config.yaml
encoder_arch: "crnn"
model: "encoder-decoder audio transcriber"
dataset: "short read English sentences (LibriTTS-R)"
train_examples: 26041
n_mels: 80
hop_length: 160
input: "log_mel"
spec_augment: true
win_length: 512
tokenizer: "char"
vocab_size: 32
encoder_norm: "batchnorm"
encoder_activation: "relu"
encoder_depths: [1, 1, 1]
encoder_kernel_size: 5
encoder_stem: "single"
encoder_widths: [192, 240, 288]
encoder_rnn_width: 96
encoder_rnn: "gru"
encoder_bidirectional: false
encoder_rnn_residual: true
encoder_rnn_layers: 4
fusion: "cross_attention"
decoder_width: 128
decoder_layers: 12
decoder_norm: "layernorm"
decoder_norm_position: "pre"
decoder_activation: "swiglu"
decoder_mlp_ratio: 2.67
decoder_head_dim: 32
decoder_fused_qkv: true
decoder_bias: "all"
decoder_qk_norm: false
decoder_parallel_block: false
decoder_dropout: 0.1
decoder_inner_norm: false
decoder_positions: "sincos"
decoder_cross_attention_every: 1
decoder_tie_embeddings: true
residual_init: "none"
optimizer: "soap"
beta2: 0.95
learning_rate: 0.0045
beta1: 0.9
shampoo_beta: 0.95
eps: 1e-08
precondition_frequency: 32
max_precond_dim: 1024
one_sided: true
adamw_lr_other_params: 0.0011
max_grad_norm: 3.0
max_steps: 4700
batch_size: 64
epochs: 11.6
lr_schedule: "cosine"
final_lr_fraction: 0.1
warmup_steps: 940
weight_decay: 0.1
adamw_weight_decay_other_params: 0.01
Rows from block 6 of the text decoder of a small encoder-decoder audio transcriber, named by matrix and row number. Rows with one number belong to one neuron. Each number is 128 + 32 x the weight over its row's rms, rounded and kept within 0 to 255. All counts start at 0. Numbers have three digits each.
Before each neuron's rows are labels from the 100 texts, of 14976, where the neuron reaches its largest size: "fires on" is the input token at the peak. Only what is clearly more common there than usual is listed. The data: short read English sentences (LibriTTS-R). In brackets: how many of the 100, against the usual share in percent.
# gate: MLP gate (decoder.blocks.6.mlp.gate.weight, 336x128), inputs 0-127
# fc1: MLP up (decoder.blocks.6.mlp.fc1.weight, 336x128), inputs 0-127
# fc2: MLP down (decoder.blocks.6.mlp.fc2.weight, 128x336, transposed), outputs 0-127

fires on: "a" (94 vs 6)
gate.334:088122115155154107120182151154154166131136117069094093100082156121208190171050122145124104137113128140156132080170094109152121110150123155099104132105124123068129092068150136143090100079126080136129080169140136185124130161166135107110144131106113117168137114113162111181081129121139120164148157147110146088135242114142102096114122139089160137176150122192075094077160184171120123153156
fc1.334:136094130074141084082058147040145113061123195111139158132123089128131121134145150116093087124133183121092130106140118136107094158180121141164128110085173168167098071103157106105165144151122141162118147188087164134136179137132142132132140121081091156109082150103163133126095180159144097172125154116105146116132173108068119169159157106098151111046130120162074051148170168122091096129122
fc2.334:164163103147135120108074070091149097141119160069103127152135109114075124147130072130109089163169151126118091135134127156112054099188115113127171109117113133151054098169140161118178118165125171146099124148191146145127172145130201129155093138152161151136095139212135123141099120147095108137116136131120139098181106146118132176119213123136161154118105095111105205179204140194126124125091

fires on: "t" (46 vs 7.1); "a" (31 vs 6); "o" (19 vs 6.1)
gate.215:158120144149175075177174191152096102138103119117123146158146092086131173171120142186083101125089185070096084139149173148145115121150162137122108135134147133142144097097109168155069142115045098094112144105107112154132127087149127072132118196147206109115132129129114123076146107090150124146168085154169082146125156132109156047102091144151121112139115166151169115166172170121113130191188
fc1.215:099150152124155138084091131102160114168100138170108089158066122116134124109119166122081153180128074080167150212181113130141127103104138138159099107096121132084146097068153155151117139110117140140115126140134158056137108124118105133158126153105119121173134152194176136190098090106221130133109128150159131127149168107132232142167096177084130134097091084096108125122138139188160058105126
fc2.215:167102170128164135171180105140105103056120137093119131097123186110151071119081149124130147035116159122121182117165130081101123166133197146176128119088172142156111115188122111110046144150082155110179138190157143167118135067110063137145088160131124129122126148083151150083140126123135090091115176142098153121083106131093125090111122132092145133180138102078119124185118124122192118108102

fires on: "h" (40 vs 5); "s" (26 vs 4.8); "o" (19 vs 6.1)
gate.39:064080108170091103112137166128143122121076136111178127165123118132161088142113137142144162112129137157171064178089143175167154173153120138081137178173129118147168161100091182093115099101181091129134155149064152147098101096154100100199073139111141154160162097135169066107119125096074105176153104083165114104127119200160138100151147120128214113108145111109150093127133097120161118160169
fc1.39:145139131099122128115099138118167150093138123117160145101158148111138114095115083192126112152104086186185127108148133089147110116144119159198085158136160070158175080129111174131061127144126171149133104158153154066146127115136196207073091164155129110082097175152135101086110092115123070118157124148106117143073147112144120094143110148179168140104142170138085122114053108117082113048082
fc2.39:182127080176132104123067116116110153068132145107120168156134071093125123079162138111127117087143076100141124131122148175128114112173118161143111112154204060127157170150128172145112152181141130087115097125180139142062177130138119131167146110140167131152162101140087150162173111022124152119159093123212142168096101140132067143084145106162144130113133123165062140116143181109138097157150

fires on: "t" (36 vs 7.1); "e" (22 vs 9.7); "y" (14 vs 2.1); "g" (13 vs 1.5)
gate.101:081153093121150127116113178160149110125105109186121179104063172169052131149077106135149106150137147109104061157147145092097112075116159106157130178155138171142155174125146187136120205123109094084111137144105111170089109169109143083090089205084150118086127106113170137131180120121076162085103144163118094145142158097159124108113068105142135122138120037168161134128130116122083138130150
fc1.101:100145066101130117131120193113109088122148167123185120169183114128117100126129107177132155189110155161133175111131137145145154112171100128135127132103112122242145081109145129144151114137157150070145097147115154073156121089147197106125119175128151140084119044152104121107176097120158141128114143164178178095141124122081132110164099133155099217122113108054136082073139131148116080151139
fc2.101:145144127123152143102188121144119071115166124117147100120182076144145099109149119119120163122099069124115222116125207100164133074080159122143181094158156127104104145088109118125161126096130157143152115141110128160131134141153202145127162086140113116118125126147108168111177106191081226175139161110105151127145080110115093175146149099095182105091078122109106126097076118062073086140138

fires on: "u" (30 vs 2.5); "o" (26 vs 6.1); "r" (19 vs 4.2); "h" (15 vs 5)
gate.118:156128143099072115128214171161075063066162125166150100099148191096098096139075105111141075165136175107139151164062135126149119090079140127153150107143116141224138156165171128104192142106162117136117135139164161141163120117140175059129123161149166124131098136063097121126141139127138172127092148125150157142092168123135178145150105174111134148116144117161155189138131094120179156117177
fc1.118:147050111100102109128178158118100140145144167126099160126123140110086165192085099122123166112098118144080114132178110091094129080096078110126177159133091145143123107156153077156143114148177098093093101108147143125079123117084105112095097165130125136118092138146114122020080161056089125136081123099095118162111147164091128149077058113101072117143098089107139107125112204106121105161082
fc2.118:149104118106123110084131103077110099143161196151137126086129106066073144177151130114148167114108124137133072118182130203138127111192167042086148122123102110153088126126131114160146178126154142111035126105198155120130143118132100071196087139133152132113109117150102133142123084079139076182160151151080190148105098095123126141122106098092178154115094089102128120132137143149173085150107

fires on: "d" (69 vs 3.4); "e" (21 vs 9.7)
gate.73:159131133119173090151125075142137154128157086120164140092132160122162146052131168151143147121160149124056137123165103154144095085127143174191104134126164175114131109112222137134125094164156130087097133191133121126116160204118161165070105139107157104158120093115143142148111148156116122191134130124071129117095138165131155138171090155161081129135132098112084193068111078080080204112146
fc1.73:127123129079134145166203155187135165169082103145118168136107133118093089127112163144098145129144141056076106107103160164077100146156164073141140142109164091119145111154182132153156106074151088100091146122071122081111110170169130117099086096154101133154107138149151101072113107126162116100139216109067175097136122156124131131112101120082089143122105129132084156065107181085123110108213
fc2.73:116089115088148134171128130151128150138184166083177159156127105120112172135081103123151143096071138090121143097103097066176100125086157064183099146182112122093163136121089112090103114200125162089130191187116095119122149109139181147103138122109156117129109097123108148136090095103054147154161134173181114137189150183158152169146127158163085163066142113125210107110107120135138162131142

fires on: "s" (97 vs 4.8)
gate.75:114146147100102086106187171160189151114117138148157152112082100121080104064171146123141066174107104107116113092192104194158137097190171096156138109162128185139082111102131146101129129143111172139091072073140150178103127137125085135110169126140140173140075151175172147121065136137144144122102193180096134142123148175144192114158114128104108163093099139179081092106133137131114089090137
fc1.75:058143113209083072122161093120121143138088091129180129111162156137094101095116189105111143117119154107107137130107101099107186146141147128105172138130161100167130091087177075115175089115162140218187182107097092124164136109067138094171121166090109154136141133111175082080170125122093185123159076135072101133132135107123136106191157123096089106118145129119160095186119145111157133124124
fc2.75:141153184095115170098080123132156165143167107148068177154094092172131110193069110110111128156168112116102124110108187179125136101127125125073148110167134133105126094145050142143196148098113091138135107113085105161128222126117149123119121130135129151093138121131121215114065096082165172091090127089119145070129127160098106085146175166116085139111099114120091179098077163128104139139144

fires on: "i" (79 vs 5.4)
gate.0:130073154076118109158132179136132120185115176133141102115159089175111147115132094139125059149141083148158091112074087152126104174156129183188109190066091110151156162110138175155100161133114125131113078159077170176140152130148159139122111118135097160089164162162125095137204151137119084107148170112154111058070121134181122113136114119138129217120140100123097124086084145176129141087133
fc1.0:069179080097134100100089130139154111076200100177111132140097131211184120116124084151148182164155137128104151070121137114107172079115131135149164252132126140148123113131084121096079119098128099114093148120144120123129141172124143082145173122136103142117103099120125140161130090120078150119141123123095143109139153169104133147121120132166139034224106117119120187121165150147099087135129
fc2.0:091126129090087144095164079149204083119134078157094086162102129084179170151149180138102194137155123158118176177150105133162111180108093130085104146136173084172127139114151102119154133073088118159135159116158148141122154099165093067127115118151090128167099132139127129091166150188079064154140163159148180152139114158073133136142121141095164109180102146104140109104167124073130165084191

fires on: "f" (48 vs 1.3); "a" (19 vs 6); "d" (14 vs 3.4); "r" (11 vs 4.2)
gate.132:117083144100091116120117110108159164131171097157092116142161104130145219075090109111170053138108106110087138076129148079138126106138149180178095096112138130157114117129142115107132134136170144150099191183188093171107151170099144130114169076153149147191126170156145121102116124109115148177142135127090123081107112111082128112213141208092128109138109153086145182130110140091102185069116
fc1.132:182137149135113147134148116148187143157130071190104131111088145157113205118168113120129137168113128095110108178128083100134122144124114167137093177161122149102126173124142073103124106162077108199088111132092171061075160149138099174125138053045147100175144109188114075131101160160104124106108148130087125107196094119142197115154117106140093179130150127134068104154141139143147120146137
fc2.132:145059115113082108125169095102099070151131111183116091121120146152128129165124185123135156116122140138168130105136147151218144135120099090151102139138157150163145102125080135113132152094090083122116124148076094128111105135134187184111139166066102087105113123090132149106069107148100114153143169121166110082042144161218151123098144094199109100090162210147108155147104119185128128151116

fires on: "f" (73 vs 1.3); "d" (10 vs 3.4); "m" (9 vs 2.1)
gate.176:125138157145134156195140069170120162190140105155131160121142102125109081091141131115108186069145113146123152077159159158109132119123161174138070157150124144124110192081107167080151103085125121148114208145149182175125130175186126150151083132100143151094142177116121142116127139126126161155171126092093136148103094185145167132151161145118107170103222146090152084121101056081123147109088
fc1.176:114090132148164125124134078119095114134072104171122109135117122147173157134120139115051113162112125097141113177086108113150152137090111137090113154147149144082063175120155129159130120112142156144092164131120119110154102133075102114114143090185167134170169121131122076169056069158127104113097121172171075120087058148102139166084179169149129084080129206091064123146129144066153077087119
fc2.176:120077138159133128053119068172178133119047114158130101115121101168105074114146160067164090115119132139122116192096133152150077155104174107185148113146109138110132119140112153135146213134167148122090168109137146152105083096073145083146093135170118123168125163117139116091114034151116104085146145152148135146120100121088143186156144064127117157073163153097154174150176158124140159124162

fires on: "i" (85 vs 5.4); "m" (7 vs 2.1)
gate.136:161162096116105122116129064135136106102133147197096111152132090145103152181148093122089128178093135152147143161083160161111110037145125145130132158165140119127121104134058121108090170157111132115132121108118135149129150170143080169105081146174154102118106105182120199128122090199112160108143089158114100139113095122159136078101177104173121103172197150060142163145103045106114156181101
fc1.136:155115174145104158083153145151105118099170034094169135096070124141149106192102171140185150171110164101078102079113160110094110132166130141162123134066138113092126154128168184166081047089147149174101154145133167150097137129162134195164137098150164162109112115132141068128130070123090126092107099106092111139148150134156106168124085136114069130126103150128094147160205116141099155125139
fc2.136:094149112092144109157146095068123111111127070122158139071124120090187120168131117171118144136114137092112135136198174111097184106149164175147131186167107104089117085127153144143167112162147102178117133144157156079150139122126105120103203103082100084151099163141140120121134065164074111073170042141123133083166127088111148130075092117131087041125135164159131080141145149119142085126099

fires on: " " (76 vs 16.4); "'" (13 vs 0.7); "d" (11 vs 3.4)
gate.151:154171071087093161123123159150126115113130151115089097137076157182178160159068141161108141161140182126115099104108131099133175178151154168153094130174187133131100140081107191101098164139166161110159116150094088130122154145116149077126160187165128153101176147143142118159083174083110182129107139140084149113173116101078109152135140194098121163146146172048134148120204127152099154118163
fc1.151:180087201122160101146101168185127091144181112130166084158150115123140079128100108130124092145131120117146140094106113101136142123110138116096062136132134149096122141139163123071138132073097129089104216159109105143152137187096123064082098133137083069075077116125119120153153190130162136124100148084068145149159110117176097179127121055141071118131062131107149150178148129081098122088120
fc2.151:128076162195152157122123151112155130097126136171096120126131152141139117123180127122168126032120112097093155152162084116099126070178143166194086118133154132134150156125148083116086069120120169116162139147175146053167079132095088131140115207106151129076136069089161106069169115125138116085152146147159189115114138200140139126156174152152124122110171125140163170120096161089156108155137

fires on: " " (96 vs 16.4)
gate.3:092075123123112124200152157104111184121160071168164101144124171135139168142125182083178061110080140120156139150113135147124083119142098135110113124125116148140121133171118143188074164051123108198133119201137100157119138153089122181146173185112155149134148116116089138121170101119176119179211148122151133089099100143106071150160107141091189156118148138142091118188145160104123104147155
fc1.3:131077050144110158126100100185114119087121115099101139063106174132158133078152127105145139141135137150117131133067203065144144098153147138120132112129135171146116102081104120143108184122085138174094110109132069156125066116103138081131122166140142084094117105112098187110105092137118108168100102096117144160203105169062116078145142204126141139151126095153206129197127135124141079164123
fc2.3:151158163136098161067191136148117134089110145131123160152189139126202093155101147135160173075106193056182162132163084122139155107138121116070132182134147105086115162119192112104117146139173166128123103157135129131042139086108139128077126061156138088137129152103106122175153088073130155154120147119077124134159111082139156166095120143134090151138091107139105162156113089059143173128105

fires on: "s" (97 vs 4.8)
gate.212:082152093145151155192085136124121116117098080085103168139090070148118114135166125102100037148090132107142144107166079091155100129138171136161149120125090181169109065107086210139139148177135128119128164140093138161120109139150096149100147110169136151179083143110132138144134141160153147108193154106178119176119145130183086110133168120099178081125168095175114176115084113126140215110133
fc1.212:163071109175142105143165151130157116093124139118132135154145154114098131055190173181168140166108075123176130177151143106066088102184147156107127109110114068156136130154181103123071165101150164130085108181128139138166143134098147136153140128147197160094116173140141081096066162133148095114137138117082126126095135107182107116093112100112137158214111117137081175150060157148077124102116
fc2.212:114109167174099132128141134068106190132146150157107149134111143105124139155179168157139110127079037093123168162090074098106119125118151086112122167169094159152121113106163229131087110114129127105115119154133183143130203149101148126122102109089169160166157112195140114131115150099082125154094135109053137173147102155111179035193146113156157107118073108129129136140168125146141106125129

fires on: "i" (52 vs 5.4); "c" (9 vs 1.6)
gate.143:053117145126097111105057115147116122160081097130192100172114070140122077100113112105115100123122114086164148160193184132116107125099142179136117176152093098156090102080109140162166159168115129242120156171115129161140089095072152156126178170118137087099079103149148157114106116101142152120168153136061131161150123137116162163093135105119125151186133100118117157083099122076130151116097
fc1.143:153097117111126138189129109138147115162121104133103156183147144177164106127161146099147141155183054043098092172169090144144202066163142094155089162147126149113080143168119142148077116087178149101150101106148156127158138180175090144167031119145120146100128134098102151074107183155091140140114147164148138126111167115130108110129136180107093142144132152158087114106140179158170070116124
fc2.143:126149131113123189155116112087198175127159094133121168194168094130105161161163142138134137154086119104070164170123104199115095171131137121177120145144151176146109161113150144122151138092156170144129102168134161123111177130100130067134146158128169115131131112176127164150064073196127198165120131156136180130183117077154124095191098135176142111096167131112148097134090150152064124076093

fires on: "i" (72 vs 5.4); "e" (26 vs 9.7)
gate.208:109145106175174155144184167106173109086155137128117131101168093076143158168097153161171099156160147104118097109083172191201184060103100147130108121019075147041131140135084129090150173135142095126168143110149119144134146127116123176151075115136143100131151083150122135132178128163159119124090111151142140117130159131181100147144137136169093134126115147139085118157091091124124170198148
fc1.208:104116127121114106084078156139119132163160132143163110108122110164088145085101180153156110165111105161193089044104059135095156107205123116093145157098156120110139128144099177147121159152164118143144143159138156152121131120081114088087120137188104094067140130133123146149103164103128100163050080179168089137119087134182202201124134127163142122149143063163161105153165154123115092110100
fc2.208:122078071152126160082109095179142084141153155130166108106140161128161101128239156118115125149128102133092120194139101089106113094131120151105093100129153146108131105112124155128170038109166142111114166060150128064112143186133116149127152097102143119226184098126118185152178123138119133160124176112154182167166120094100166147184179106137131113130139143098136148107164145098160153156113

fires on: "d" (96 vs 3.4)
gate.44:102102174092178163128097112138165099156129125020152127130147097122131128120119079133067144123204078047143112138165155149133161150100132133106157122114157075070107071089092158142103202111172124132144145162137108130186162121160160114161181172078097166155169144184160109119154189108083124153128104154121127188128104140126112121127132145129143110130145151144145128085060116109142093081129
fc1.44:102146182096081131170099091108123187131065111165207165157180073124141076131127084156161084168128113126124107104098122109097158128165092139120075165166138168165155125158121190101139091121107067118166143164113128138132131120118203144125138113087149106096147111096104083053156125105177171167127176137089148145125127143173157161140143104115109152141172093100157139182106174099134123058144
fc2.44:115146098100183080075093112148152147123155121125198189118107109121119120143195098127218148137159094135113082130109159148140161120158105113121091161153087149133135179101178157176155106135137149142084156139134188110128143162158154203179130105172128133116119184158136137124140101151111119147132096104147155074094196124198097113090093112146060099166122094151165126113098149114056123076123

fires on: " " (49 vs 16.4); "n" (19 vs 4.8); "d" (12 vs 3.4); "<end>" (8 vs 2.8)
gate.193:132167155120118149083130110145096173105161138171079105091116123081120111162117090157171140106156120137140066138110149075129132164192160152097070150135127137156148117146131126069082158057194096124118147119105129112157175129125043133138107131134113144078127134157136206101123183123078073161186154172144077160112135110111127133185128150132234097146104165154128104155121103135141125138171
fc1.193:134082126068135074125157090052108137107133117131069168117151103156146162130131146146142093056181131104093131142107154169153103130200104092084118114159172107153179136122144104076112083112157167131075125181173191151100106148115109069169090075087125122111087141104144153149184103137143152187107153133100137120119120169149125158154119141074138151078088171108079135067105151138138130164163
fc2.193:136133118168180090118113111135087092160162159088128150115142091114144161110111140153112103101091098131171140139215118168190200124099103151124094128094190145163163084173181080174113099114092113194131123113134144094073116123128100127149127155078157081120133116117158161078065125087195102137095164134146124094110141131151132102149117202147163149089158111101100085124109100103090125049105

fires on: " " (44 vs 16.4); "g" (16 vs 1.5)
gate.150:173155106128142150102156102141208126113200117126116110116117107123135098137176132101163101150161109162127156103105157083088115098090093165165122143164120149125184154109130164203123203146095197170180118129134074134129188106097090130149153107206175136166185113148163163125129154141102137140110172135125126103142128167135148112077050095127121145145084154111158113174070152173124106095169
fc1.150:140197097190127117093144089157125120130090130116096142112124132184077166128151067087128134142033139066127168156137107137113136177130114082203133117072123144081148135144142113082117128155139104138140168152176110159108138160147112051077119142077098116126127090107121124130176186133105124078189145133125123114114159086161092159086123125111148133083111113173127136129143181110084035127098
fc2.150:135118196132044140118078098117125151129091108115137081124095165212120142159148077178143104117169119148117088144128051144103114107180071163189111155127144114248154144126130112116087131113119136118175189126109147133118097164117096107130131181166181154088100109172143157139078164125129122092090082146153137183167103131123107140097131142160139146146125120163172114140117174098102145164139

fires on: "t" (99 vs 7.1)
gate.69:075094153100097095146166126202110152095121174143101098171154151161096094153147125140117073112086113200107105104129134114132135167137109096140129140131122126159110167120110128118112122154088126154065128092060138139160124145129060178119144160149122145139102163148161156196187105143132110100119090110157156108062161173152102095083098160076111121064139096146177137183152187050124089083142
fc1.69:068109102098163190148141116139106123162120207132172148103155097153146105129144109150125159192179075146144141119083086109143153069066094097109154123164104167143103139154126137171175074125119103163069131122149140064116108117145219102153108058108109160148146097084079124135124117061123099126109157182105146092119090100078092116157182154131129121120157122155086096100155129125131171123158
fc2.69:105140118063139163144108144126110125116102127153152077174176169172167084129166084128156095124091088144121137141146096084110149117082136069157174121144149180175141129155142146176153150138174114162148133080120166157164073111112137120151181096077128169097070128117135142086098071129152106102128171058128143182090120096108101129121122135109091133092045161107100109231155124100141154162130

fires on: "e" (75 vs 9.7)
gate.21:106109162129136132140141121134089088114148137126117067130194145189134109173151121119104126115218074118174147183133104097132082140083143159148148122089135127166122152219145178119164177155113124149169167162168091171097146139151114121160166121113135094146160104084107160081130132108113113119163178241183149145157097140077101078138148191153128136119135066121110144100107119144100108151127
fc1.21:167135146178091145144121091147089115177170157087106089150149118104070084138067124172147112172171164152107115148153164137137132113148064065109153113102087151140149113087065058113103146059140119086174143128136182180125154119089053134121136105122093139075090145152133145119103104083129146101114061149128076146126187101143139138116150106153113125107128153128103187198184104102115099118132
fc2.21:120162071102143145148134168158198086134122204103065133143168125135090131091089114069130154130171125126146114133152103138096076101094137111144060124068137114138168118092136144099106153154084120117143107119161119157107138158140072140157171170112051132100090132107139166085096144157133161173167182139117074137065146143175141147107172162150135135128077123096122123115201075161116181075100

fires on: "m" (41 vs 2.1); "s" (41 vs 4.8); "v" (14 vs 0.7)
gate.144:118075112125142102094110195060172110126118163136179115136145184090114102117158147122119155097127134103170074211117166164186079101148171148109110135088161135154130125149122201086069095137125167114121124154110124145169142151163114175129122188106111157164119097159105116154124146096126121114129064098190089154107078156105139122099143127095110136103102101111139148158094068207075159158172
fc1.144:126172068171136144163117122159080167145191142101121159075182161086145060135122046161205158156169127156133105111126133120134117189123158147088202169114125134113150134106165064069105132138139131109093142153139092124134160107153136118113124137134104087103165124107119095137166150109165111091173073134168099086174107179061103140170100122140100125157161080161136111106147175101091139164118
fc2.144:123150139079089126114167076128114128117171151147095096145088106085122092124132131080139126199110137073106132137082130111083101082170109086106116142114094148157093078124108139139139166096093135092143122193064081120109105133169112116081199187137134113081172209173101150100138155109162142079133093108071167115190088095097107124165112165131168115108128177078107145126130104121067132160123

fires on: "e" (99 vs 9.7)
gate.247:132155143082173082149151108132142171106138118161132149138120163178115106120137158152155103090137120133138180117168178175131112174189115097118164194141149149140166130160100138119112134148120108159082117122116163177118167103164150151112069161126095036145148163086170141137127145105143165112222099132092161110082135186170121069043092191145110118118182182171152109110145141131119118156130
fc1.247:096125081137162115083151108157115121127120115121100151034129115147095150152164082108106133080175092175171144137084111122126154100123133113098128171066160165141082099095073145199129162147111075116142157111117101119156122074070143144167171067058110102086160151114187136115131140111104156122152131111135123116145130130056100101136093088154178121092111158174074089123148159094131117122211
fc2.247:157194178089181074042136100097062097174086133155139154174143155141115100158165083154127118161108085147143151167085110063133129124114103101116126128131186119171138089101101060150170092137135126120138115122124166099141116118137127159180156070199128168160102164111157092168129114119123059090121122088131165134096091119083116156141141148073115058132116130074104153144125118119167152100130

fires on: "a" (94 vs 6)
gate.137:081162155103136160152136112150159180086054170151108088125166175085151045136081096179121090097184135157146157142129148136087096126134185122157137115166134081129140170142134174107167094119095147098106139123151145089131118148133128132113189162148118069133103123147150122189096135106125110143167079138103122119114050132099112119158225166146119094160189077144125103171111111105129159100177
fc1.137:099161121113136128185087175153133120160127112083132151103106188137081095108174125174105137091168129142096145124205143140071112056060167102096089115125103131153122170082152108104129156136099062161104097136134145102140135129159139183086174157154141093184116113103087119120172190125127183097171155129135119137137083114116121163128125119194042168095143153107148137140121090122082179168098
fc2.137:132218143113062150095135154142094089177138100156115159107108168133126237126059184102106098147080164189134168135153078092116139147072129121138103108150123147124114196140110118178110162096176160105163173186162114100104141129173123140115124083120126139134111131132077093099152192112158092152099094130112131094155088112095135155118120105098135117138097166107073154111107100095158099142175

fires on: "i" (88 vs 5.4)
gate.142:175140123143101101134135126166179127153147152166119126097140179161136137150142140139125138187152169232158099138111166064143155150130165100121104048130109104125119170136163091127051062180104124160063126121085152167113097153084126139134095094080057157138148093103068141123131168091138150063152083158172131145146121155109130107164158194148141161149129142136176167155118118124130107152118
fc1.142:172125099137104138088140098136114166176118108141170123159100064097081096112132163092156137164105106127198086150126170158107133132175153144133117125132135105116169151086087182083155161152174147125037177121121131096071112147158147123059151077130104085130090128134110125090192119137113121065136149148105155154160144126117146136167154116130181107181175081147165084052157123146136069158094
fc2.142:114178137081110083137173128097165115103123152145140136079146192064084171194147149147138123115159145138165145061163095146133170209075101140130130076099186120058128159124165116199136112092136208135156085128189127095108130164098153110156171097149090154118122135131114093131121166117154122149146129173139120133152162137135147132166111149141156151150197162172152144105129102097119112098191

fires on: "t" (61 vs 7.1); "r" (27 vs 4.2); "n" (10 vs 4.8)
gate.120:137102184111183105086116140076176124116194160104180151121147141136129134145157156115174100124140105143121132089100167131135115139083123066136126122115147159174122083124164131188103182099094178095138111144144165194201134129138137174135180159117184157134091104155057176125147174137198189184160128163084135114145127065064166147122100133125120111117148088119167094114113158106110148141103
fc1.120:118101167093191163078104168147144170121094123080150174103076101133149167124170128178175136076137069110089115106127107123131149102159135125125094220140102139114168107146168107187110156134149156132166131141181139147180123123164134110159166138055142146109151149152095129158173169135121111151064137125081104153133075109136144105082054110200076167158099155179119107153119124126116155144167
fc2.120:122107173161124132099148118148168098178150140113151087122105131116065144138151169100071166109145084137098053131125132213170124124122140108109098114115134156131120125162064069156129133144124132160086066174137123131171100192109073174114054112147127107116162186060095152155137064130131152141110083111158159165128167166123114101082153170160186125150117118143106177109173158124166166155125

fires on: "u" (46 vs 2.5); "d" (29 vs 3.4)
gate.46:129170136139153088181165129153118177129112170106142143110073127120053132158139114097122160109118137112103155159213122140143081149159152187150216184134148062184150119060155113107125137110134128191166096094118100133095141106120167140069091146144079125092075135187182138094147104100147098130148138144118117121138136166070137128131055108152172121115113164131104110152104059088104134139130
fc1.46:199162114116176112067187132119121120056132160172142139098097166144083160125129155137164152155176088110087079087129044142072144153079198096157061125125156158120148176179144161128132123132071114158130111153129121086135156127104113101133142125107130183067059162144156144144122084092116111155170108137133153072183110121157150120113131107106146132104105089102072121150094101126150087131138
fc2.46:122080137110105159139089127122117141105116155078147224102070146112109127195120124111135131110136110104086068164127135103210146195123167115096060168128141088088101082149140087124157191096107168114084158168108136136043136127100154113123084141120122139098130131158193133133097101201139096127110147127169087169112089140101100166168109107116132110156152176142137148143119126166069156089132

fires on: "h" (62 vs 5); "a" (27 vs 6)
gate.233:165123118128153155156126131143115120095098102124115141080135150151141131166109197152147159092117159129138109094132177150126122139143092192159096183186124154101184127160101143111085113093081159096107125097098103155138167139088135137156149162128087116118131111183191059171166192087186119106116100119113083175098151219110128112106185137170089055158171121124127163136126123208103121104155
fc1.233:162167162152178087145136151177120107115155123198101171122115176099149124155090184165104134172096096124066135099148108103102154042168156160149121161136119128105130099204129092112155113094167135149075174135142118150127173071101162114169128089129149171101157113154146076113148142162119123157134100111160131118142081053113121109136122133126133179139130183159140197092146056133099151155188
fc2.233:159156101134114094094128144159151156096115120118166164088129137141110099119118172143096115136065092106141103197119067165109103112137106091133113128074124084102102159132137090103163143094106095074182150107153100154112153100088190102202130085152185124189127143181048141082166149124150106168082114144074129165115134159158057120148144095164161142103115155100120115098096163162140056160144

fires on: "t" (64 vs 7.1); "b" (28 vs 1.1)
gate.251:127118094107123111084131123176115081174113156071165114110080119212097185086076143097129155178134094177153090120093187162149138177135166078169081199079159146141164099177156125107106116145173117127154098126139106066149112198121156095110144081172105091125149124121141115104147191158114167120165153122116150123087116111153175128113092191137184091101153110152130148104121151105111141118141
fc1.251:125119129134110138124123158131121144137128140111108140180189155169124120142117183096112119072102088103126153135077122146100074147162166126116152150125134078097148113115108158114084072103141207089046168172139127133157121169097146122095127093122163110137154107080082095140075136132178152127112098040162192119176075093195138129132117172112133177056136123064108123134089077119181126114135
fc2.251:113126140107160099112159174113123180126077123135125110111118163144106084112117181135135126094127172072111180082116118123127125095127096102118144170137201108053159161133093169103150141171125127092161125082107142114098183092132137106145141078129160086164192105114174164207148105073122120136102147117187132175133081113188116137065106085080149098144104107062148097108122139135177154085071

fires on: "i" (39 vs 5.4); "e" (37 vs 9.7); "y" (13 vs 2.1)
gate.274:155159171109116062058111130124084113146122101160149155114118119144159089103107114107135114170178167176136075139103117084120115187116117129145143177060159174104119116117113113094136172106149201178067148106087174147149202154134101176125198175056109136117137132121158139159108122169114216078130102108148152099134130162099143101075113134091116103128152147132184118084088120126146122139134
fc1.274:120128163107055106137178135189133153153088087151109152133099121154173066181144140130132151137193142128150175126097118082151144181165104100097123199136105123117141130125047193131086144146128157147127100152141142074153104151170197132071128057100116064143129112097122109133121138164138139077105093180089160122160095089108127129118107113144125162153156102098112099066125145193099130115074
fc2.274:104142137140168097151184119121134129103132163065124121084114140173075108164207113177097116138150106132179169074121068123131170201159137098120117151143149129135163063068104135086154097114107075116098161176123182145115114089132105071145168143155086147105151206122134103124157113214150139120126123058140137139145075124128088138129147141142089087073121128158086131092131131099127110087099